A small image diffusion model, trained from scratch: 13000 steps, trained on aerial photos of the United States (SatlasPretrain).
Rows from block 8, named by matrix and row number. Each number is 128 + 32 x the weight over its row's rms, rounded and kept within 0 to 255. All counts start at 0. After the name is the row's rms in percent of the matrix's.
# ada: adaLN modulation (shift, scale and gate of each sublayer stacked) (model.blocks.8.ada.weight, 960x256), inputs 128-255
ada.597 096 [ 88 115 121 129 142  72 122 122 144 140 143 139 119 144 137 132 129 130 124 136 155 137  99 125 141 131 134  37 143 104 134 131 114  50 145 116 101  95 113 107 127 118 219 105 145 125 141 125 195 137 132 130 121 238 143 140 120 133 141 161 142 136 135 204 134 156 134 103 139 125 156 120 145 162 147 171 119 143  95 141 137  94 129 128 112 138 131  41 135  21 137 142 169  94  16 130 221 132 126 155 115 112 144 144 123  11 123 123  68 130 155 121 132 142 152 113 154 125  67 121 148 151  86 131 130 118 129 130]
ada.598 063 [147 124 130 101 128 212 146 115  81  79 119 119 106 134 130 117 116 124 154  79 116 132 156 128  89 139 124 146 101 208 127 126  99 178 136 168 188 126 229 216 107 158  96 141 121 110 116 109  93 109 141 115 163 122 144  66 111 127 100  87 150  88 142 106 139  95 136 162 144 132  82 136 121 140 103  81 129 179 157 146 103 141 108 164 133 116 129 205 117 207 151 183  77 153 131 131 103 123 153 148 170 138 113  83 132 165 127 146 106 153 199 159 115 124 147  86 124 155 225 116 114  75 132 123 150 126 147  95]
ada.599 030 [154  97 117  73 126 228 106 129 135 141 123 108 127 138 127 135 134 141 136 132 128 134 160 110 130 135 128 202 112 170  86 116 132 210 149 143 208 139 206 209 105 121  88 140 132 102 134 110  74 129 130 134 135  85 145  81 126 141 116  97 128 111  99  62 124  96 155 149 126  94 103 108 155 123 112  77 140 152 167 137 132 139 120 150 127 143  97 230 132 235 129 160  82 162 179 114  70 108 149 126 134 110 133 123 150 206 120 137 127 142 168 142 147 136 119  96 145 108 229 109 106 109 143 147 146 135 160 108]
ada.600 058 [143  87 128  85 115 217 111 123 111 150 123 113 113 137 125 151 134 147 148 151 135 133 112 116 135 126 140 141 101 204  78 134 129 191 144 137 179  77 245 230 133 143  87 112 138 133 142 124  93 133 117 215 119 135 124 107 113 121 125 138 166 111 126 112 137 111 135  86 139 108 111 114 187 149 143  84 144 162 134 117  88 113 117 141 140 125 112 212 137 198 142 183  92 127 168  91  94 121 137 142 160 134 133 163 147 191 133 109 130 103 206 139 127 134 158 156 140  95 236  92 122 139 124 152 125 118 148 129]
ada.601 038 [141 118 119 108 109 202 130 148 116 129 112 126 136 125 132 121 132 132 128 138 108 112 139 122 121 119 120 213 123 200 116 109 161 187 120 140 255 126 145  96 121 121 147 153 112 135 120 147  90 129 130 125 151 255 115 107 137 132 110  98 120 126 127 125 119 122 125 138  99 120  90 130 135 102 124 133 127 154 196 123 112 158 141 121 137 125 131 161 131 207 116 109 141 172 189 132 168 133 146 107 133 143 114 116 142 179 126 152 142 173 196 129 121 116  93 139 110 140 194 124 113  96 162 137 153 139 139 141]
ada.602 159 [109 132 128 156 132  50 135 117 145 132 134 155 128 128 135 132 133 120 123 125 134 131  90 132 143 134 123  32 144  77 145 136 120  37 133 114 105 124  94 151 121 129 193 116 137 130 133 127 176 129 132 114 132 247 137 125 127 126 138 148 129 131 138 194 137 131 126 137 129 132 155 136 119 142 125 148 119 139 121 140 137 112 133 131 120 127 137  34 129   0 136 175 155 100   4 148 204 128 124 138 125 122 135 130 113   0 131 191 102 163 144 129 127 131 137 113 136 138  35 134 137 151  94 121 176 127 127 129]
ada.603 083 [166 121 128  98 130 180  97 140 138 170 118 109 136 124 130 127 130 143 121 167 140 117 124 139 134 119 130 224 102 133  63 111 157 198 125 120 251 148 160  59 147 116 113 139 121 136 128 145 112 114 104 198 101 136 111 140 135 131 127 142 117 132 114 125 128 151 129 101 115 117 126 114 156 109 129 123 146 112 145  93 117 137 133 113 144 127 110 184 132 232 101  59 132 149 255 104 122 119 127  95 112 113 130 162 145 250 130  29 192  60 107 116 130 120 124 180 127  78 222 124 100 148 164 141  73 122 123 131]
ada.604 056 [134 105 119  79 106 207 106 152 119 145 127 111 119 131 142 133 143 149 127 155 148 120 133 129 127 127 136 209 104 194  80 112 143 194 136 129 250 101 195  46 136 131 145 147 122 126 119 139 131 131 111 192 122 140 122 140 120 127 125 142 129 123 113 148 128 162 128  85 117 112 105 110 171 120 149 136 127 162 165 113 101 123 144 146 143 126 114 177 140 255 109  62 136 149 245 115 161 120 162 115 126 119 118 142 163 226 126   0 132  59 147 140 127 128 139 162 135 103 255 109 116 124 150 142  49 134 140 132]
ada.605 106 [ 88 124 129 146 131  56 144 119 128 109 128 140 127 129 123 133 132 128 133 108 127 139 120 115 132 127 129  22 151 108 163 141 112  41 131 124   8 103  79 126 118 130 190 103 144 117 134 116 183 145 145  92 131 155 135 125 126 128 135 135 146 130 136 166 128 124 133 132 143 131 145 125 121 151 135 150 125 119  89 150 137 110 116 130 113 138 140  42 126  14 149 161 142  94   0 128 176 139 113 158 139 135 138 117 115   0 127 183  65 165 134 125 127 130 125  86 138 147  26 129 156 132  85 118 160 127 129 134]
ada.606 039 [141 159 134 186 133  73 143 135 154 144 136 132 134 127 109 124 132 116 109 141 101 115 122 134 144 122 139 132 160  40 160 146 132 101 108 111 180 169  24 187 123 117  72 123 122 142 129 142  70 132 142  82 136 255 109 141 155 130 144 128 110 155 129  96 116 113 113 166 128 148 158 148  85 101 114 144 122 101 123 128 165 148 123  97 119 122 128  98 128  19 115 167 169 141 110 153  85 137 113 106 109 136 132 129 102  97 125 255 185 215 116 115 139 112  93 148 106 149  12 155 126 153 152 118 231 128 106 140]
ada.607 068 [161 118 129  83 127 211 121 131 108 121 121 110 115 131 136 121 129 126 136 123 123 129 146 133 105 127 125 194  95 192  79 113 125 179 135 149 255 148 204 124 115 138 172 164 112 116 115 121 120 114 120 148 158 255 131  77 118 134 103  97 131 105 119 152 140 121 138 150 123 123  85 129 138 106 108 110 133 184 205 128 113 154 118 141 138 117 112 167 129 214 122 119 113 182 167 141 190 121 165 114 142 126 121 109 154 162 122  98 127 130 200 148 130 118 135 113 115 128 227 114  96  91 157 142 127 133 147 100]
ada.608 082 [153 142 129 146 123 164 128 144 141 144 127 121 142 117 121 125 131 124 119 150 115 113 141 132 136 118 128 222 133 113 132 126 152 203 110 120 176 148 114 145 139 107  11 140 114 145 126 144  43 129 126 130 123  61 111 153 146 122 135 122  98 145 117  44 114 123 114 129 107 129 128 134 116  98 130 112 128  96 137 110 136 146 144 106 137 129 124 203 128 195 102 102 126 150 255 132  15 128 116  98 110 129 126 139 125 255 131 135 195 122  89 108 129 123 102 176 111 124 160 139 120 133 172 125 123 134 113 142]
ada.609 119 [ 96 131 135 159 131  54 144 117 142 114 132 155 125 130 127 134 136 119 132 115 126 137 112 115 143 131 117  39 162  73 156 144 109  45 136 113  79 123  64 168 112 128 165 109 141 115 137 114 155 146 146  91 136 228 142 127 128 126 140 141 133 139 140 157 132 126 135 150 139 130 161 131 108 144 128 152 119 127 109 160 153 113 121 130 106 137 143  51 125   0 153 170 158 100   0 147 163 139 115 152 127 134 142 115 108   2 127 215  90 182 131 126 129 127 119  84 137 149  11 138 154 147  90 115 183 129 128 136]
ada.610 078 [ 74 123 136 119 124  86 138 118 117  86 132 144 115 146 120 124 139 138 152  97 150 143 152 106 116 131 123  58 154 117 140 147 101  60 146 126  34 109  97  91 104 145 211 106 139  87 130 111 193 154 150 104 126 122 157 140 129 139 132 144 154 143 133 175 126 152 144 121 159 125 148 114 124 149 146 164 124 108  93 164 151 105 122 149 102 149 156  56 125  78 167 113 152  98   9 117 195 149 117 165 125 135 134 100 125  19 124  96  47 118 110 131 119 119 115  54 148 138  68 122 171 128  84 119  97 133 143 144]
ada.611 036 [123  99 136  96 131 158  97 151 147 176 122 125 141 139 139 140 138 151 124 184 160 123 124 101 156 135 122 206 136 102  61 122 139 165 154  92 221 122  97  28 133 107 160 122 141 124 126 125 140 155 127 206  92 195 122 180 130 128 135 180 120 163 106 134 118 181 151  83 129 102 162  97 172 128 160 169 141 107 131 129 137 114 120 125 124 152 118 143 135 202 119  17 184 130 233 101 155 133 137 116 100 115 131 168 155 201 122   4 169  57  87 116 134 123 122 161 151  78 165 121 134 182 146 136  51 131 133 164]
ada.612 090 [138 118 126 116 118 235 141 124 102 111 126 116 123 123 123 132 124 128 139 117 111 126 142 116 120 135 137 170 117 206 135 133 115 215 133 146 198 102 226 230 127 145  63 128 123 131 130 115  69 135 132 133 145 117 125 102 117 123 114 103 140 111 131  88 124  99 127 130 130 125  96 130 136 134 128  84 120 155 135 134 107 136 120 143 130 123 131 236 121 240 142 171  92 142 190 128  71 131 137 139 157 148 114 120 132 226 129 139 123 146 190 135 124 129 142 131 121 145 249 122 126  99 135 125 143 129 132 119]
ada.613 052 [150  99 117  55 148 204 118 124  98 123 121  75 110 141 118 114 115 135 140 106 137 141 167 140  91 117 124 154  92 203  90 100 123 163 139 176 215 124 227  99 126 133 192 148 126 109 119 119 159 119 144 128 156 178 136  55 118 142 103  90 146  95 125 164 147 121 158 146 142 118  84 120 157 141 113 109 152 183 141 137 117 138 108 142 137 132  92 158 125 191 125 125 102 176 132 105 191 119 159 142 143 115 132 115 147 140 126  48  77 127 223 146 132 127 151  85 143 123 228 107  98  82 142 143 117 116 139  77]
ada.614 055 [181 129 122  86 134 162  91 146 135 171 109  93 140 126 135 109 127 136 108 163 127 117 137 146 113 117 123 216  85 148  64  89 168 165 113 139 255 178 143  42 143  99 173 161 108 141 117 153 126  95  99 164 117 247 102 106 143 136 111 108 103 122 103 144 135 132 123 125 105 118 100 116 151  84 108 125 154 125 179  81 114 161 138 104 156 117  97 131 134 187  79  85 125 182 204 107 183 119 135  77 106 103 127 154 157 168 116  99 178 107 152 114 137 124 113 166 110  87 177 121  79 117 184 157 122 124 122 111]
ada.615 200 [ 86 128 125 144 129  51 141 124 131 109 135 145 123 134 130 131 130 124 136 109 132 135 126 118 129 133 124  34 152 109 170 138 113  40 138 125  22 111  64 104 119 131 195 116 133 118 132 117 181 145 143  77 138 150 143 132 124 128 133 129 135 134 136 159 128 129 133 135 134 132 142 128 115 147 135 160 115 133 111 156 142 114 127 133 113 137 142  37 129   9 145 145 146 103   0 143 182 137 127 155 128 130 133 111 118   0 123 172  65 167 125 128 128 129 129  84 136 155  15 132 154 124  93 119 151 129 130 133]
ada.616 068 [ 97 120 122 149 141 102 141 122 151 121 142 142 130 137 124 138 122 125 140 114 131 134 120 114 145 142 129  50 158 115 180 149 105 108 138 129  23  96 118 255 123 116  45  93 149 126 148 119  80 146 152  76 134 120 147 117 122 121 142 125 148 134 146  76 128 106 135 133 136 126 145 123 127 164 139 126 117 131  78 152 150 101 118 139 110 149 136 146 133  20 152 235 132  95  45 127  37 123 105 170 128 126 143 133 103  93 125 255  82 204 169 121 128 137 138  89 150 152  54 123 157 134  90 115 212 119 124 131]
ada.617 078 [170 132 126 142 134 178 122 125 147 169 129 118 135 123 123 126 127 125 115 163 113 123 106 137 151 124 130 205 125 105  99 133 136 208 114 115 209 144 155 210 134 115  23 127 123 138 138 146  44 122 121 169 117 117 111 131 144 128 140 138 121 132 122  62 127 113 118 127 118 124 138 140 135 107 120  91 128 117 132 106 132 139 136 118 136 124 116 220 129 183 117 145 121 143 253 130  27 124 116 101 119 128 133 158 123 250 132 157 211 121 121 123 128 125 118 182 119 103 181 133 106 162 157 139 149 126 113 127]
ada.618 070 [101 127 143 144 121 146 174 114  90  58 125 139 116 118 126 130 117 115 152  61 101 145 156 113 105 140 131  79 139 194 206 147  80 120 130 162  80 104 146 198 106 161 125 126 128 117 129  92 118 140 153  36 178 137 143  83 108 124 107  75 152 101 145 110 133  87 131 171 135 144  88 138  98 149 114 113 110 170 129 170 120 133 107 154 123 129 145 137 109 110 166 195  99 131  36 155 122 134 141 165 171 154 114  72 114  83 126 214  59 217 195 146 120 128 143  56 119 205 115 123 148  61 106 104 187 131 134 107]
ada.619 045 [122 137 124 170 136  73 154 106 135 110 139 134 126 121 112 134 129 116 128 102  99 140 124 126 135 119 119  42 157  74 172 137 122  67 122 130  42 124  95 255 109 127  90 112 141 121 139 129 112 139 151  79 149 162 129 104 139 122 135 116 131 125 137 117 127  87 129 173 148 135 143 141  91 133 113 110 131 125  99 150 149 125 114 130 114 127 131  94 127   8 152 232 121 114   3 143  87 131 110 149 141 135 148 111 102  27 134 255 109 216 148 130 137 129 101 105 122 162  33 138 142 132 106 112 232 141 134 118]
ada.620 072 [ 99 108 132  95 116 174 143 124  72  64 121 114 115 121 121 136 123 137 162  72 118 136 175 108  93 135 135  91 112 246 160 128 107 131 139 168  32  81 194 125 116 158 159 135 128 107 120 105 162 139 142  95 156   8 139  94 108 124  93  85 156  92 130 135 123 106 139 131 148 127  71 116 132 146 129 108 133 157 135 156  97 128 106 159 136 128 130 139 114 199 158 149  75 129  50 116 146 126 151 165 180 149 106  89 138  94 129 102  33 137 172 147 124 126 136  74 127 164 189 109 144  57 108 117 103 136 151 112]
ada.621 123 [ 83 114 122 139 125  70 143 116 130 113 138 151 118 128 138 139 124 124 142 114 135 142 104 120 139 137 131  23 148 127 164 142 104  47 142 124  87  90 101 140 118 144 191 109 143 125 137 112 175 142 138  98 139 229 148 126 116 125 133 139 155 124 145 184 139 136 134 125 133 126 140 129 132 164 138 161 110 164 112 154 129 101 125 145 115 134 140  53 129   7 154 167 155  94   0 143 196 135 137 165 140 134 131 118 118   6 131 181  63 169 162 143 122 135 153  90 145 156  49 126 151 129  80 116 161 127 134 128]
ada.622 087 [ 83 143 140 173 116  31 157 122 126  99 132 163 132 119 132 128 129 119 137 112 116 129 117 112 142 136 125  57 164  85 180 148 110  42 125 107  11 118  20  89 119 141 150 113 128 124 135 113 161 145 136  78 133 117 133 156 132 117 134 140 126 143 139 146 122 137 115 140 133 139 149 139  94 130 134 166 109 105 118 151 145 122 135 133 112 125 158  39 122  31 149 121 158  94  33 152 145 141 115 141 133 149 127 104 107  32 132 193 102 160  72 124 118 120 108  97 119 163   1 140 159 134  96 108 143 141 124 151]
ada.623 048 [134 106 117 104 133 210 123 119 118 138 139 129 103 138 143 131 125 127 134 143 148 142  97 130 134 140 137 139 109 168  78 124 109 186 140 125 170 101 255 163 126 147 161 125 138 131 127 119 157 120 113 216 114  76 137 131  99 128 117 160 163 111 132 169 149 144 132  91 134 125 128 126 166 152 139 101 126 165 133 125 102 107 126 148 125 127 126 205 132 240 138 112 107 112 202 122 165 134 150 143 141 119 128 142 141 205 119   0 137  35 149 149 121 142 176 155 143  99 255 112 124 148 112 142  48 118 136 115]
ada.624 062 [110 136 131 133 124  55 120 131 142 140 132 148 134 127 154 120 128 132 123 151 145 126 103 130 142 134 131 118 131 105 120 136 132  74 126 105  96 132  55   0 135 129 224 127 138 133 133 140 204 119 111 152 101 133 130 181 128 132 137 160 135 145 131 186 133 173 123  91 110 123 144 113 139 127 141 179 109 114 121 113 129 111 150 131 126 129 144  35 133  93 121  30 167 105 136 130 221 134 128 118 102 125 131 140 136  87 133  22 144  66  59 131 123 134 130 148 129 109  69 135 136 152 123 118  54 130 125 152]
ada.625 035 [131 131 116 164 165  81 123 117 176 164 143 157 127 147 153 129 113 100  96 149 153 130  51 148 152 150 127  61 132  45 126 126 111  89 151 104 160 137 151 197 141 115 153 104 155 154 138 135 148  99 114 146 111 255 142 141 100 132 160 170 144 126 159 181 150 155 129 117 116 137 170 136 137 172 121 150 108 149  95 114 135  93 129 121 107 135 134  99 137   6 126 169 171  93  92 148 168 118 116 138  94  91 158 168 109  79 135 136 147 119 144 131 119 157 194 150 151 117  99 141 121 174 102 122 155 103 105 109]
ada.626 084 [ 66  97 136 103 121 139 149 119  87  70 128 130 113 131 126 143 128 139 167  87 132 145 157  91 115 141 136  53 141 216 172 150  92 104 149 147  19  55 142 151 114 152 140 106 147 103 141  94 151 163 153  90 144  91 150 116  97 119 114 112 171 117 142 130 123 122 146 111 151 122 105 114 145 172 153 141 125 153 101 169 111 105 104 161 116 146 144 117 124 115 175 164 117  99  29 108 133 138 132 188 171 155 118 102 134  74 133 152  21 162 174 144 121 134 144  59 144 164 113 104 170  86  80 112 127 131 150 134]
ada.627 057 [148 118 121  67 118 213 113 146 100 115 108  89 125 129 124 123 135 134 135 122 118 138 184 117 102 125 123 224 104 207  96 118 144 203 122 152 214 145 165  87 120 120 107 164 111 111 119 130  94 129 118 110 137  86 124  90 134 146  96  72 117 119 100  87 112 109 144 145 121 116  78 111 136  92 120 102 144 137 185 118 125 161 120 128 135 127 104 195 132 255 108  89  86 178 200 110 107 120 150 113 133 128 109 102 167 211 118  93 114 131 146 140 151 124  96  97 117 123 220 119 107  73 159 149 111 139 148 109]
ada.628 027 [180 171 154 164 121 196 144 112 108 100 132 118 123 135 109 107 135 113 109  91  90 103 155 140  97 135 129 196 104 101 135 124 105 185 121 145 219 194 184 232 114 138 100 146 116 130 100 109  75 103 129 102 162 154 112  88 140 140 109  93 104 108 109  95 127  84 101 188 152 152 110 158  71  95  83  72 140 107 144 128 125 169 100 118 133 106 127 196  97 217 134 166  93 170 172 153  97 109 111 104 146 131 122 106 119 178 114 161 182 159 148 118 124 107 117 129  87 155 203 137 108 100 169 121 169 130 106 100]
ada.629 084 [107 130 130 125 133  50 120 137 133 127 121 118 136 137 109 126 143 135 121 118 138 120 139 120 119 117 129  57 136 101 131 125 145  44 132 132  26 123  71  24 133 107 234 112 138 117 125 139 217 140 143 124 114 148 129 135 145 139 135 146 128 139 122 193 120 143 132 119 145 125 148 116 130 133 135 160 145  88  84 131 140 119 121 115 128 144 129  20 129  40 127 107 149 106  31  99 219 128 100 140 120 120 133 138 124  17 126 102  91 121 113 108 129 120 106 111 139 111  38 128 145 144 110 129 118 122 124 139]
ada.630 067 [109 109 139 100 112 200 140 110  80  69 122 134 107 127 123 138 131 139 157  80 125 136 155 107  97 135 133  85 116 212 144 133  97 147 148 155 117  94 230 255 108 164 113 125 135 108 128  97 111 134 137 112 154 114 146  86 117 125 102 100 161  99 129 123 129 102 139 139 156 122  91 120 132 148 125  95 136 158 135 156 107 123 105 163 130 130 140 182 107 179 163 211  87 125  44 116 114 136 145 165 174 145 113  92 132 102 134 174  56 159 201 149 127 122 138  72 134 159 204 110 144  79  99 121 149 136 155 117]
ada.631 082 [116 105 122  79 120 179 114 146 102 128 121 106 120 128 143 127 125 146 143 141 140 123 142 116 117 126 139 175 103 234 102 117 136 168 134 137 158  92 171   0 134 134 189 138 123 128 124 130 173 129 113 173 113  65 124 145 114 130 109 127 141 122 123 155 124 157 133  76 120 116  90 106 168 133 151 143 129 150 146 112  98 124 132 142 142 129 124 138 135 243 118  37 118 133 208  99 187 129 150 129 133 130 114 139 161 192 129   0 108  50 131 136 124 128 138 150 131 111 221 108 126 102 137 137  20 130 137 137]
ada.632 085 [111 130 126 139 140  41 119 127 150 146 129 149 136 135 140 130 130 130 123 146 147 130  94 125 146 136 129  74 139  70 113 127 133  49 141 105  52 131  73  25 135 119 225 114 139 126 125 130 214 126 121 156 103 124 135 159 123 132 141 167 130 144 138 193 129 159 126 105 128 127 162 120 136 140 136 161 123 112 108 125 138 105 139 127 119 130 141  28 138  49 128  78 158  95  79 128 215 122 118 132 106 111 139 149 123  39 131  47 130  77  72 118 121 131 134 133 140 104  51 126 141 167 105 127  82 125 126 144]
ada.633 064 [145 101 121 113 115 218 133 145 113 139 117 116 132 122 119 157 138 127 134 140 111 116 120 114 132 122 132 171 119 198 114 119 150 192 129 138 255  87 212 205 130 130 106 142 117 144 114 124  85 148 130 162 162 255 112 100 129 113 112 118 132 114 119 125 131 107 134 129 119 121 101 137 147 121 135  99 138 187 190 135 100 146 116 126 149 112 113 192 132 193 127 178 118 161 181 136 129 133 157 124 161 148 115 138 137 187 133 157 137 163 224 137 129 127 135 160 116 142 224 112 115 116 150 147 166 130 140 127]
ada.634 050 [114 150 134 179 134  95 151 132 134 116 143 137 126 137 113 127 125 112 132 122 120 134 139 125 139 129 148 126 162  84 182 152 114 139 118 121   0 127  66 167 126 125  45 102 131 128 143 127  90 149 146 100 120   0 136 181 143 136 148 142 126 152 138  40 117 124 112 125 143 140 157 137  99 142 142 128 116  85  74 142 148 123 124 121 118 143 140 155 121 111 143 123 128 104 160 130  12 137  98 144 118 147 129 125  96 168 116 146 166 124  46 117 119 128 116 141 124 147  69 133 159 150 130 114 114 128 106 150]
ada.635 058 [137 151 121 169 147  52 116 132 180 167 133 143 143 133 125 130 147 127  95 158 126 119  99 140 156 123 121  91 158  10 125 131 142  76 117  96 146 161  68 197 133  93  97 113 129 134 129 156 100 130 130 120 111 240 120 136 151 137 162 151  99 162 122 128 124 127 121 142 112 137 178 132 107 116 126 135 122  91 106 117 166 126 143  95 110 138 134  81 135   0 108 175 165 117  74 148  99 137  98 106  81 116 152 152 113  66 114 234 152 162 106  97 136 124 100 139 125 113  20 155 129 175 124 131 198 123 106 144]
ada.636 084 [116 101 115 129 144 172 132 117 138 148 138 139 120 138 142 143 122 121 125 137 136 137  81 127 153 136 134  57 135 148 136 133 108 134 147 126 206  76 221 255 128 129 113 112 141 135 141 114 107 138 129 137 149 255 142  96 107 123 142 136 149 116 142 152 139 109 133 122 125 120 134 132 153 171 137 107 110 200 130 149 119 100 131 143 116 123 120 169 139  64 141 234 130 114  53 147 136 126 149 157 141 120 143 147 125  96 134 184  83 174 233 140 124 145 179 123 148 142 169 110 130 139  91 135 190 120 136 112]
ada.637 097 [128 112 131  74 111 191 118 140  97 110 111 110 126 124 128 126 133 145 143 120 132 123 165 114 102 128 130 194 102 222  98 123 135 174 135 149 180 117 168   0 123 140 201 143 122 113 120 127 168 128 123 153 131  81 127 123 124 135 105 105 141 116 117 147 119 143 136 102 126 114  84 107 154 117 135 130 138 139 159 123 104 138 124 142 143 128 127 147 128 255 132  24 108 153 193 105 191 127 149 125 144 135 117 115 154 182 130   0 111  62 129 137 125 122 121 115 122 116 221 109 126  85 148 132  24 138 146 132]
ada.638 098 [115 143 121 175 128  37 142 125 157 139 134 158 136 119 142 129 129 112 118 139 120 125  92 132 153 130 126  70 158  57 164 136 129  49 120 105 135 139  35 153 121 120 142 130 130 141 129 132 130 132 129  89 136 255 129 141 132 120 142 139 113 143 134 150 133 125 121 151 113 135 158 146 104 123 124 157 106 137 137 135 146 127 144 121 117 122 135  41 132   0 122 161 167 113  41 167 155 131 130 121 115 129 133 121 114  21 128 248 139 192 122 128 133 134 122 131 124 152   0 148 133 152 115 121 201 136 125 136]
ada.639 072 [191 170 130 167 131 101 130 123 148 154 129 124 142 113 113 109 127  99 102 143 106 111 132 160 127 110 118 224 122  48 115 113 154 148  90 123 190 212  70  69 138 118 112 159 104 149 120 150 104 103 118 128 133 104 107 137 162 124 132 122  93 135 121 100 132 115 107 171 116 146 142 158  85  67  95 111 136  91 158 103 148 171 141  96 141 106 119 122 118 144  96  84 124 168 247 158 111 128 117  70 108 130 132 126 111 187 130 126 245 123  63 117 131 118  96 179  95 116 103 157  93 149 189 126 140 131 108 119]
ada.640 071 [106 116 129 119 123 184 137 129 132 119 130 136 122 132 133 128 133 126 129 124 138 122 137 119 131 138 122 118 145 142 140 126 119 172 141 137 187 110 181 255 100 131   8 140 136 120 124 121  37 144 139 101 152 169 153 114 118 129 128 116 122 132 136  74 133 119 140 144 130 123 123 132 132 136 135 124 119 163 146 152 140 117 128 136 117 129 130 232 157 115 133 216 137 136  87 149  33 131 143 143 123 130 126 109 129 159 117 236  80 188 183 149 139 136 137  97 140 151 168 118 135 116 116 122 186 147 150 124]
ada.641 062 [134 140 133 142 117 150 138 143 129 118 136 123 133 124 125 128 132 128 120 119 113 119 138 118 131 124 128 134 146 107 150 119 146 157 124 120 130 143 141 255 120 114   0 133 124 122 125 137  32 138 129  82 135 112 126 110 145 141 138  99 100 143 113  62 111  89 119 157 124 135 128 137  99 103 125  94 135 105 130 135 149 140 132 101 123 130 128 201 123 121 117 218 104 137  96 139   6 128 120 116 120 126 130 116 132 150 121 255 120 187 134 111 143 119  97 107 114 148 119 137 136 112 131 126 202 138 122 134]
ada.642 059 [ 95  97 132  68 123 178 125 129 108  93 122 111 111 137 135 126 118 133 140 102 151 136 147 117 113 127 131  71 113 195  88 130 102 109 140 141  87 100 222 132 102 148 231 135 129  96 112 121 207 135 135 151 128  96 166  96 111 133 120 129 166 114 128 204 135 138 164 125 152 115 111 119 155 150 137 124 143 158 140 153 123 114 106 160 125 130 123 131 122 197 151 136 101 116  32 105 226 129 152 159 155 122 113 102 152  56 111  60  23  99 164 153 127 128 138  60 160 124 222 104 134 111  82 132  89 138 160 112]
ada.643 194 [143 125 123 140 135 181 132 118 137 137 135 131 129 128 126 132 124 119 131 126 126 132 116 134 133 131 131 130 131 122 142 136 121 186 130 133 174 123 187 255 127 128   4 120 135 135 129 124  36 127 132 115 141 155 131 105 123 116 134 117 130 122 135  66 134  97 129 141 128 132 130 136 128 142 121  94 124 146 121 133 131 122 125 130 126 127 127 233 128 116 132 228 114 131 148 137  20 124 126 134 130 123 133 135 116 196 131 235 135 181 178 129 131 133 146 129 134 137 165 128 125 130 128 125 202 120 123 117]
ada.644 091 [126 122 128 137 131 162 132 122 136 130 126 124 125 129 122 135 122 130 127 129 123 133 125 121 137 127 124 113 140 111 146 134 117 168 125 127 132 116 153 255 135 125   0 118 134 125 130 124  33 137 132 103 133 139 128 115 128 119 135 122 137 129 130  60 127 105 137 139 127 128 139 128 126 140 130 108 128 136 112 133 137 121 119 125 122 129 125 222 128  93 136 225 125 126 104 127   2 132 124 138 131 117 134 133 123 169 140 255 113 186 162 128 138 135 135 117 137 137 127 130 133 134 119 127 202 124 126 122]
ada.645 083 [126 118 125 122 127 192 130 118 123 127 129 119 124 124 128 126 129 127 127 127 134 133 140 131 122 125 124 139 133 141 140 131 115 192 134 136 167 114 178 255 121 134   0 132 130 123 136 127  32 136 137 112 140 135 133 120 124 125 128 123 139 125 131  59 135 121 138 139 130 127 128 134 133 140 135 117 128 150 122 142 130 125 119 130 123 130 123 246 130 133 128 206 130 138 144 135  10 134 134 140 133 130 128 119 128 205 125 225 112 172 177 138 130 127 141 118 139 142 172 131 129 126 129 130 179 129 131 117]
ada.646 113 [151 133 129 115 118 206 128 128 118 114 119 117 130 120 120 122 134 130 130 106 118 122 149 130 111 127 122 152 109 163 120 123 138 196 120 145 115 140 225 255 128 130  26 139 123 127 120 129  68 118 125 126 138  38 122  93 129 129 119  98 121 112 122  78 129  91 126 145 135 132 100 129 121 112 111  70 141 121 139 124 118 144 125 127 140 120 127 240 125 219 124 195  70 144 149 119  33 128 128 116 142 128 121 120 132 207 126 170 121 138 155 131 127 122 120 121 116 127 228 128 115  99 136 127 148 131 133 117]
ada.647 068 [ 93 127 144 138 125  92 136 113 133  96 125 150 130 133 135 146 137 128 126 102 128 129 127 115 129 130 123  25 147 114 159 144 118  65 145 120  52 119 135 255 122 138 140 106 143 112 132 118 144 142 136  77 132 160 135 105 123 122 127 116 146 133 144 155 131 110 133 144 140 130 138 124 114 144 129 126 118 126 115 146 135 113 125 128 106 133 150  90 132  30 148 217 122 100   0 132 142 138 114 151 131 130 128 115 123   0 135 232  47 179 148 125 121 128 118  58 135 151  62 129 153 112  79 116 188 133 136 131]
ada.648 050 [101  98 121  86 142 198 132 125 111 111 140 107 117 139 118 130 137 137 145 113 144 150 152 115 126 121 127  96 140 155 112 128 112 166 142 136  55  97 205 255 125 139  56 118 135  92 132 112  88 162 145 127 129  40 148 103 127 121 114 124 146 132 133  85 131 110 143 132 149 116 134 118 145 141 142 100 132 137 112 159 141 115 123 149 115 146 117 231 118 170 154 203  97 117  75 112  42 135 134 159 141 134 133 109 139 152 116 172  50 146 161 146 134 140 128  69 159 123 189 112 145 126  93 126 146 122 146 120]
ada.649 055 [148 110 140 100 129 210 120 120 122 113 106 112 114 135 120 125 132 125 124 106 126 124 144 118 114 119 120 129 109 145 100 122 121 183 137 142 146 128 240 255 118 134  43 130 131 110 119 117  78 124 131 131 138 105 136  77 128 132 119 105 153 106 128 107 136 104 147 148 144 122 110 124 133 132 114  79 148 143 135 133 127 129 103 133 124 134 118 237 116 182 143 214  90 145 103 115  62 121 136 135 147 123 130 125 135 169 139 187  89 147 175 148 128 133 139  90 135 125 225 124 117 107 121 133 167 140 147 105]
ada.650 088 [ 84 109 130  98 125 100 124 133 115 106 131 126 116 138 136 134 129 140 140 115 145 133 135 113 123 131 130  46 129 157 113 130 114  55 139 126  38 103 141  72 113 140 243 122 137 106 125 113 214 140 128 139 116  99 147 130 118 135 121 141 145 131 125 196 130 147 143 110 139 117 128 114 147 143 144 147 128 130 119 142 128 110 122 138 117 136 134  49 130 116 142 114 126 101   0 111 217 131 132 149 136 129 124 116 145   0 129  79  47  96 123 133 123 131 131  84 148 120 119 119 146 124  85 128  86 133 143 134]
ada.651 056 [ 82 106 129  83 131 138 118 133 113 105 125 125 118 138 136 129 126 144 140 114 155 141 142 115 119 122 128  61 125 169  98 129 113  84 135 131  61  96 185  76 110 135 254 124 132  97 137 116 220 135 132 152 119  82 147 123 119 128 122 141 142 127 134 207 132 158 148 101 140 117 125 106 149 149 147 146 133 136 123 144 127 104 125 144 121 141 130  84 131 170 143 105 122 108   8 109 232 131 132 155 127 118 131 115 142  20 128  38  23  74 139 135 122 130 128  78 155 112 184 117 148 119  87 125  59 132 150 133]